From a checkpoint of a small contrastive audio-text model.
Model: log mel input, encoder layers 8, text encoder width 128.
Training: 8400 steps, batches of 512.
Rows from block 3 of the text encoder of a small contrastive audio-text model, named by matrix and row number. Rows with one number within an expert belong to one neuron, the router's apart. Each number is 500 + 40 x the weight over its row's rms, rounded and kept within 0 to 999. All counts start at 0. Numbers have three digits each.
Before each expert's rows are labels from the 100 texts, of 14848, where the router gives the expert most weight on average: "tokens" is the input token at the peak. Only what is clearly more common there than usual is listed. The data: synthesized solo parts of chorales (CocoChorales).
# router: router (text_encoder.blocks.3.mlp.router.weight, 4x128), inputs 43-85
# up: expert up (text_encoder.blocks.3.mlp.up, 4x256x128), inputs 43-85
# down: expert down (text_encoder.blocks.3.mlp.down, 4x128x256, transposed), outputs 43-85

# expert 0
tokens: "4"; "a"; "l"
router.0:510419515502530516505436492545522517499535488493485395556501534433495505497527522475475566578537419466509499501489497464480502481
up.88:516564463533457473544557480528422488499482503479511505507485485493443433543479590469526492451458598489550473526500500487442482507
down.88:396444511463514461484581511473448582474497467514574540480516405499497541462535556484473503477518507560501554441508510531555553519
up.89:439562514580567518474502496527538445500542497465529454486560462478491572531479598441438539459409515470560498451526483517539508510
down.89:513520531495477486440493485471475476518403545498558478498490534484534508565452461469475508510481499494560524539570516441510474568
up.90:516486559479465432429518519449536616519508576536520616579499496549497575510546463457536531424543454504516542536535508547499537500
down.90:475450456421465455545474495506526578505537485569474520530526436503495500515483538502490493570531497531539536494530476504436471520
up.91:449509499490480472440462513516516525489541430479496608507505413515482532440521543483449486521486415449525509517502546577489524511
down.91:453456471488478490505541532523484560490521492510525497493479424493543526497515601518477502535514467557531496564583545519489488471
up.92:549558494509504523487543467524526410447526524477473507480524476506472519603524479525494558408378545489471478499461474528490514430
down.92:500413470488574454500464475449579515536538526556552506512527383483547489484515522514515506484520480566491503516602487485492523506
up.93:493439531462567549599498479450562407515496451442515454496472569512521487492495481458495499454551575515508527624497569453507503493
down.93:450458530486557477465461466518471474488544480484514488541510417499522461480496565531516503503541503558503508505632499508515530541
up.94:552543523461482466539540441501571545433490511548588569559486524565522533429552452530487474529536520556456481574471501507578416490
down.94:472510463513524537415520503520445521479508469503515575459523451516480501504484538552548528447550467576490600521589519497547510530
up.95:534543589498606490459465515460520466489446462506420506492501556520461503503468551475524509463498484486497477542569504545590541460
down.95:417446484462574533568569481477439571459537515543528472497547507461467466533545446454535507435527563526504481493542522539493484534
up.96:489465465445500462538464494542393474532543468541530505477504479484513457507515538526511475531457485514522447538492547576518504503
down.96:516401492548489509498536541490464485547513520542438506537497432536465472532470485512578503487481463502476552462543510477514523519
up.97:559496515464457473460540477524447425573473539599493552491426516521532439433534552544525447583461425431504538593525505511472434560
down.97:563428500485521456451494491535457546544533528515465470377583471499530494546488466512480542510472470445526559509496508474521568501
up.98:542514456458509522506552536534482445509509461495470475493470532551460523589532510481464507511450554515484460552496456495575503502
down.98:465478518565581464449495492533456481486468500521490456399520451469529501579483554496471477467497492483533501487497480524507502546
up.99:491481398447441520522523511505501533507533495510498429528532512438508524553479485496497514563494557537563465602471498483529538473
down.99:540435501538472513564483507464459417542445557478478447511473405496414486481428496457461516543486563503416545523518493451470559522
up.100:464476439547455509513573562539579512501527464491501561466569516482552561565529553533446525411398516518521422524498556528485515449
down.100:476539481464518477461476546439517484497482461520525507472506493427505510511499527517428453488572445565507565421534512470566456505
up.101:587508481571512475453502532530495486533472534578523507473500463543542440454481562471522441497514504547464476541532474478529442473
down.101:543441543561432524515520542519455481494557459472475523451423514472507454484472500492489494526500556535470485531522484485527498497
up.102:459487396539466470520434571487521598514525503508508476488496488546564464536440462519461555428454536488487473468491477481456526477
down.102:510491475507467455456489517524448484529532506531449451538544460442473445525491560505459438512533450548470500503574502479508480499
up.103:562587556461563453459567459503557489461528515471538551526486432607535547550540518527556483442534475469428514515495531507576484446
down.103:434404458481528437419497517492506524507519550503504546437545394520459537480535546486518514465506456534493548491567480557546518455
up.104:427514500431464494453463455516488532563473524425423557447495481457546570483517499474443526442517530501515488536512522537521509462
down.104:471465443508571500499478464510528545452505524533555556519562323487539529467538504536515540469551465501463474553547474500475487459
up.105:476462513543497492535507492493543569493470562584525519544492481581573493535503475548447449505484482528479481511574594455490480547
down.105:493484484442542451449523494461476467502537488500456458475525403466457536500531593522551487485538495556492583501568505501530501557
up.106:477509498487448465524526546479546538496469502519536508479549494552504485438511474533520514453552517570435474475590487501524480503
down.106:476410515480558455497502490510468530475524476565522485514505415523450513493532554544512481490531524601454571459622522489533494521
up.107:526485575549483509473555478490570494450515470460610590469537465474428525476565501541522506510540477517470504516545490490553498503
down.107:552467482487526473488618393484568501429462513427511545527519511556487525524565527468484516505535366488460532531564531532458473415

# expert 2
tokens: "d"; "l"
router.2:599464478521510474514514445533517599571482575522448633470482482486511470532413463493551533562479527462497490469502505501440465463
up.88:539469530468491513499416488454505550559549494462482548478476522540505508472494521499527497534582496437475502483454478411458490468
down.88:537464526472497642488486494477518554491536428511504496463475440435496517511452495505519467532494499453516616522612492487488444476
up.89:470587459528424572464479552498509520403559449467494567529499416509500482528468489476473556491494557499459457533537507522473517523
down.89:491511527477545579524504489505512489504509481524506534492458439494490498523519469555485485531447511495543575567536514486546421511
up.90:527507433542529500524483507497499452508445504404572483506430454442528528420489474509518478451489516552516528505491495463565503508
down.90:526522536526577551466507477489507396521562472456537451475444413455552518526479555511525459496524506475459542534575539531516512508
up.91:467505454481490541511477566484502492512473523463492487478502513532519568418548508448499511478467485537463500547565546472540511500
down.91:576530512506461512488497525549554531488462469534529489443492520485450511445488535540433518518508563512501509609520523509473550519
up.92:482508487517511515383439487510479444536488485520524487495535535524422513516522543509579522541490582548529488460467430529519537525
down.92:496507513477465531453488462554590456451566484524506527520414476451458464464502535527525467509411512519472543515383523451530492527
up.93:529542501467518499526491443529561467546534495551458501457528499487510427532485489505473464563462477501568542504563534459448484524
down.93:539549504442535466513482473510502477456549441461525469538455434498566450512513525519512469449580472505488508521560469472548533590
up.94:463498485499528451476529511527491481503450489554547552425555488461512532499457438464518459565542460460538507480515487501519463401
down.94:418528446418541499409505421451470528525430455530486512526506568527529460555494436487543478483580547511478555518534601488546479510
up.95:441517489503546534404438526512484431473508438510480570533507463488401544452507573527509490481468481477525496491514488514502489495
down.95:579430532499526605430423494511540506442536476522556484489519459508486507461522528485497525554493482532480511553542511458540439528
up.96:509485520526531497472480485486501508473527501573478606477410423521555567444514524510507474507486488484504517463535465604496533601
down.96:518455433479523615441534426500504483520499436468575504525527440472477538530545524500461492560545477525465564501582456452502481467
up.97:486513519481565485392492448514445530523393471463534534495527539487478442484551518540507497491496438414546495545505512497522530508
down.97:525535440502509575533480511520475397535461459480531507559499450417530564445522531514470559537494542449527545563472508531486482522
up.98:506553527522463463474498459520494470538526557456465486538514507503507589543483503468416533553568472433503509485574420469451491477
down.98:593475514462553541486402486511553562523485466459446561488553427408517502546527522534514502495472530547482532492526453497528519533
up.99:517437517505449524556468486523496542550477516470531516419517559495531495551445523534561455460431505560466472498399554478414466495
down.99:507417489471477604513495512534464526470593468526460479468478422461468452519503540486530475508528503458508564476566484497456449446
up.100:423522555522503528539522530488513496458442426464551534452547485569510553469532483545426448457490520546506451538495563573505436541
down.100:461460472508519615478516525462470502449470446507548471529507422456490532527503556595466467472490460512489530544592541569541430519
up.101:467478493601478486458476507538520486505517521480526376556512491563496549510543461459462506436560444549528479448560434475540506485
down.101:477473481473497565455446514498492576464524536601474456573480506500496489410496494542517462520551484543466464512505504439537472544
up.102:481446467472525502413509495445505494497489479531530504568492433470543480506487462525441453486508539431518493520564494528443496499
down.102:564498517488549632506483521418565497538502432458483510474519450480527550488443497491495492507519511562541535540558547471516447536
up.103:427459527503501549487532453482505540547481453495423434485495515554507519483503473545560527535477402501447453469532483505480484535
down.103:553502542544499494461508473456485513493461454444481515484474562436395486568513473541572493521565513454534541454542493489517501561
up.104:545453469473552497525570443493479502536419439484474602501531529558502505531516510540436510509500583524522502503542514452474445402
down.104:457512509511479553482552522524532451476483444447539473525496434527447400549520556597536462562524513512448537508545534533564521490
up.105:511495489564415503492547564437464476477537483487531479556538538514476527447455514525485503513488490565474449471474514486557551505
down.105:479486473412506506471445520457545511504458527584587555493429454535462449490499527531472524560519492530452505520588551514496472562
up.106:523494543522605484519483508490572558526514444477550542524580454557474485481470450456520502529496599542447466496557533510526502506
down.106:508475495536518672518514511446475522506493453500568490420500474457489529472514599487537482552505542474401540513567534495556459514
up.107:483549468437531484463519473467511509457508457459595553538411485560483507473522499564568497490502519506474518458469470486604480490
down.107:533474519498567592450508470487516490434526462484538515503431405480491540474492537559526526524511518536486582536614508509558405489

# expert 1
tokens: "a"; "u"
router.1:489523543537489463503552493538397414505506545505425488498460488542488503426574502549553444594526585572547476529562502550526496573
up.88:466490445513476515426453463531531579573471500521514480428475507465511517507537516525491497536534453490475579506508535514463483487
down.88:446494458430496543482451525537495485471521466458520502483527473434519461488467502484481543492508490474521548501564480450443476523
up.89:468565442590491495504385494483519513590485501515486494482617494539479457532492475500566558457527466502468460514413458482543467467
down.89:509440529455434574486450449502501499491501492524467480497448376522493475569495488489566422490526552480484575470610522504497431450
up.90:544451532476544558479477524539513472494534438467483487556501463488429479526490473482438564474492506467466438448504436514487523510
down.90:586513504469495542472493494447533473493465482483486487496518342519573496480519521497520514511496529570491516530588510449504480540
up.91:426519463488480514531443461578481492516493512569502481534537440472482497485525419500417470495490457401540486458517497445498482500
down.91:512513561444441429467447507518476489464474494497523424493411492477476418464528508493456492475525491595470513479537478469551499521
up.92:496491512531533435545539495543506518431499531497467441422514473512514541542556528462508473585455533479525460523461525481460435444
down.92:535509523487512450472524440553512514511493455441570476523512544474509429531455427449498500542496439481461525515526458490517517583
up.93:504503471498532509462423520497516508483566452518506502582562469442459548530422506442425575469453442446455443540520535524512530515
down.93:514516472487463598475507496517505483460475493493512441507522371496462546495529523507452523488520481559567521509578524551540475489
up.94:483462459461541562514461492561558470461531495479447460481433452463558442415495451489488563505530505518433529496463532417544390485
down.94:481490477507496485531455425506509501535498495474543544447476442524525517524594570471508525576484528522569455491479522398444446544
up.95:471568453488510467481526446517605486506484420537568544547485535497483519536523495525447525452474506510512519567539566456549441552
down.95:469486538514469528483525459594509522451515514414511504543508424478555545499612420530549465498494536520519498554538547462520525472
up.96:579487489503445443548497516493501468502501521518485557498485546490477526522497462470500529518515583497530457461435435526505518573
down.96:480470456530490580443482454540466476479576473570474530474484412493492472458496566429528485471479527478549517479587570489534516520
up.97:452492458495539493420479522469520513374553501497508476561505488547524584564613475513498530421518497533476491543505520548520494407
down.97:423507516473517512516501507507557528513536437437527457441538460509560423540550492470504585490564550511519479473612514492457445517
up.98:474499623462493453437534466484532544513528495446496487534477542545520552423527493538543484578463445485486536431479484502556536525
down.98:492491484453483554489424487574522516500519547451554508470506435450472505544554560551489464533514476527540562516542491508527503548
up.99:441448538523581533535413594475543573499493520457520495478569529490482459565484502473514490430526496482425457475548494481504554462
down.99:511531498539522513475481499472475488475482492479506481543538379562458483501492544495496462463554550556432470495591494549481517514
up.100:432543416446471554499476529448545523478511512517478471513463517549471505478529473502481472565530508547509529545463421511515442533
down.100:483433498494469468476440520528450550470469559429531478478506433536530473586544560537517484539521505503543451543563452544564465559
up.101:562547464518457564484406508548560503519519544548495438507509493464496514536542556433415496493505484495472453503524450532420512449
down.101:537510509502506540470558523563549536486533444493585542485508495473491476552458525523451512472557546558481528489539466458496417543
up.102:490504518511511478580466482506519488522468534540501426543537561498576438478495464479480494503552507564468473529526541450484488514
down.102:499515474504455514495411521472512490487529486510491490500496288497486489528489561558499495456519515591471447466624458495494497483
up.103:480537443536496505521527465476495461568452456504475489539489468541501549579479466498520553543577495446481532547532529491484453502
down.103:460540503469644520489494395519498519518492404494515553499534468593497492482476439472527499495496561466521528484433508525528480517
up.104:506458512524459483477497509498491595498479499506495563549549402515495537446478538450472530541532470499461463445486490510433509515
down.104:483494505491355501454511505524461491520542500511461515452527379501472485552442512548496483526490522517512467541588490529510541543
up.105:542508536469492496512537530632568438520483462517579451471441470512452533486498497439530502572496508423534587517513529492532504472
down.105:459507534468534496533415493530499488546516500408519490510459565527522530461494571539483437502506508529498529516583511542527497462
up.106:478571578489425471531524478546465417501428520511499520567480523527495508458495463540526434522541545593537475527591485523533483519
down.106:513434518473501486453491498525525454558561532493491464456485479538485473530518493544491510531543506591553540493492434509412473550
up.107:480533533461514439467517472465513505465452434422512489571479540521486530480557494594531465459484422480515510524564525531546533539
down.107:481501553492506462447446489481485409428495475497454588556452436533510516456537575580501543496567507628488516489483592526531487479