python train.py --loss="softmax" --text_encoder_norm="rmsnorm" --text_encoder_expert_mlp_ratio=2 --final_lr_fraction=0.1
Rows from block 2 of the text encoder, named by matrix and row number. Rows with one number belong to one attention dimension. Each number is 500 + 25 x the weight over its row's rms, rounded and kept within 0 to 999. All counts start at 0. Numbers have three digits each. After the name is the row's rms in percent of the matrix's.
# q: attention query, key and value (stacked) (text_encoder.blocks.2.attn.qkv.weight, 384x128, the q third), inputs 0-127
# k: attention query, key and value (stacked) (text_encoder.blocks.2.attn.qkv.weight, 384x128, the k third), inputs 0-127
q.28 119:509479533497490490542512491501537506520487477467525484477519464491480476492503502451520501521439492509513483491520547535497478512445502471503471544518503525498506500436482474494527533457500521547495532495520489525468484478468488558493466481540522543511491494493523465482518501508484523477470498486490503511471552481450500531513526513532499503487481501507495532499548470449471493510500
q.29 094:484483460465514502416491485496504495492526523521479493519498531513516530477479496519448455501548483498477544495494474463463483523529488478522486485493504490514493505561513548520505463524528437473482460500486507525524493498502490468481469519481525501493526515489519526536480492500484460505542539572500504532536485508508489502505484454484500531463505488506499490470497523511503513518480
q.30 113:534446536510543462554505476495512505549486480489522523473516451456523468475504495472533535563480525499500486500497552508467498493472535489492488493508509497481473480449498494498492504495488525557524528480529537492492481490486492525535499504538519524498465472517526499468468551503491524482490489485524514474533529493471505519504527504534495493480445507527509474484486469520472503485500
q.31 114:536448520501540479521527466482528494514466514487496509502507492479526496463492504465499505547447532499512476496502506513478458500465525468522459516510505503513455501469512481471474503468516522519489563489518536484499479485469492542537478502538528559485496472505500519485473546518469525459529498512535496500541550495456512519505506481509495502465468520548522471518498482487492500483517
q.32 072:457538522503479455460552559585488522479483491503512461553521516501473521463476508469487518481515515496498539500520479488526504474509484525511513497517481550466485488526465476511521456482532510491491503514498505499502480495516544495460521492497498473500529513496443517523509519500494547516488501470485473495491511516547496479481473535507530504491510467494506495495470543527477500463536
q.33 108:500495529523472437522562546539459486488489480497523469490466490512487491495519467517454547493472520469479563508526496523521521495468482542502493464544494522469499500514467474529494495485509551510484508505474480499467459494508493491542510494493501488467492527519494471521507517508536528518480494515474468479444509498508476480472489538482519482501487475513507478481478550485470532474526
q.34 115:526496494505554496504499472478483457490523489481493509502472501470527517510472518519514519556458494520547479528459544465463468488467445482511506496470440497520470532483565496473489477469509507476522521477492534443485527508512478510533506494503505518463524475526501502506492484473502495494522537490516489490544518501493523519490517476498461519512463519557525476494522507479526473479483
q.35 095:538502525525535477516517514530466488497497472499509474526480517483519509498501487532473550517484516476521537499495509497455502481476469508509499488504485530481472512533519472495486468471451537468493489496497516446505461530520478470574549487455493479436495540523489481524489514477539527494484491503509495465492498528521510534490523520467465477487473483529529472466474548511487485481513
q.36 084:496488482471497522528475481464537516516510491520485504484511499500473518509480536453522468487517486543522456462511496499546480515521545502494519540501547490500542500487489506464523525505541471528498527501523474530519520475487526530432477480524508519548512483447497502495534498523466482497504517481507480497479500505480498448509512481560549545511498495462481518515535450517499489523498
q.37 091:499533515495555537476486497483503475505540529490481521511512521460524517520449533502510459537535489508533469483483489477479483479513496446542529519473461501501463509513537510486472486495467493463511493486501507451535541505493501495491514468467474509469553471505476513499482495491496482471537496506537510490540476521487545540512484482472460497490480504514507500524497499561504440526496
q.38 094:474515472480493489501475534505542520529515483499507493472496502510470491491506486465507473450500494527504505471551490544518505509487515520494531527504529515481533491479446467467519516529520480530484525513527456563491482471506523513443487490517504506543470523475499474514532481491470506511500507471482497513468503494481473458511470506563531560511495464450490514463492477462464510511487
k.28 123:478531502482499499513489529546481499488507467492494447501490529472476516520491478459507478487523498544530511483539501497487457470499450543550517554512474545444514518487496467464530487492496496485480510509492463511517511468493531511449499470501479483480530501475445504534542476487506548499512491469519492492505486495520516482522474546530491516491502463475499489453483519531488480464479
k.29 090:470464475512513491462516498498521523502476514498475522502545483474477523496521551511490526482516496488428490463500449527556550506505535518501481525515499512528485468519468521532491479539518475472513469477491513494501477528495495467524511517542540531486482525533535496499485530527474493531500509529497515503489528489522483544492512476466551455544506540508502516486545500516478525482503
k.30 110:498521523508551457527494520518467481525527461508454480493471485456531482495472477467498511527510514523515519505500508449450455478486484544484513506475449511481527521501529486502489505494470509516528509508532461499494488497504493508486490449495476469485493495488462500517507490454550531494499470455520497454523477517535511483511483538521452516478471468503493452490457534527503466501499
k.31 100:507508536511538458545524502500482494498498482495451432515486490484505494490504469450502500510498521556504503469513509496479498441494462527526500511517469564456500523511523464482518527485508528519516520503519498505484483475515513497489520482500485485449509495472447494519509515484543549493524497458531486471519509494535503494511476536512492497474456487519516451471470544536475498478483
k.32 075:487495500533519471478509506489499484534486495466485468502508501461490486503469489473514539540505545492506521478501482481522524442502512510490509489503464509506472470517508481501467454493488515508507476463530531475462453501569502479539524510535469459480493523501496500463483495499539537521512514459490518445484500492548503555483461501511484483528454479526511477462486518526493450472492
k.33 089:511497506527513460494497525498486502534506478486490472497485464481499519478497471508526573527515529473499533461491513509462537484483523554484494465501513516490498510511478475509481525495473504506518479461533509499478438547536498488538530493505485485469482526497495487476475502498561536523533484505481507436490487497520482503503460500501498498477417484529466472455477539500510489498489
k.34 121:512497510512498497527478497492489480487501542503486529488457463456492503486527532516527515495494506517504500548477521483501444513488477440501505509527462482504524512466561511501480479488537536492528493533495519486478562472454477508521499481474518500477508448512534488481454501450468514493477531532530467524515511502495507491448513484498484500477536500551482478542480471485540510498507
k.35 108:487463501530543478524515525506469493535499507497512489487462447443494519491486500526536572532508507485471501487483530475476508472469510534466506454519467494521506509514529502518468472536502537480520457482492533495471484517514493484540514530502508467461502514499517475464443508487530522517497497485499503432504508488525526517458479459500489493481468495531466486500483505530520482470523
k.36 071:486532498475452497497498509503509492494508472478516482494508554516495489540499494466467458484499494538538481496549478477476469519496487470534501550511518519484482502499478486479539529463483463506454535502479488516544523464462515541471483469474497513539505492501432506554530490500454474487481485505492505540508475509479504503524502544507511513511561483509529510502501503477472512550513
k.37 085:492510497508503505488514479510500483505487544494478507470508489482493495501535529510503466502512486516505468550482481461540491495509495449504504493545464468555496507509534542501487443493542514472502488551470533468525556454501503519503466506525500470503545435499508505514497486485450499484433529504507478544483521501508526512460521462466492492498544512489515490527517480511505487505521
k.38 085:507542509486489511514494504523489494515526458469513444505514542511503485508496479471494461511490487516551519463532524488443466489514450481543493538496490526480493508483492470453567510485493464502488505472530470526524485495483509492451497486468468514536506528493459508533517473486524492511514495493491540483531470512459520511524484543507484532502507455502493518467490519511458465522465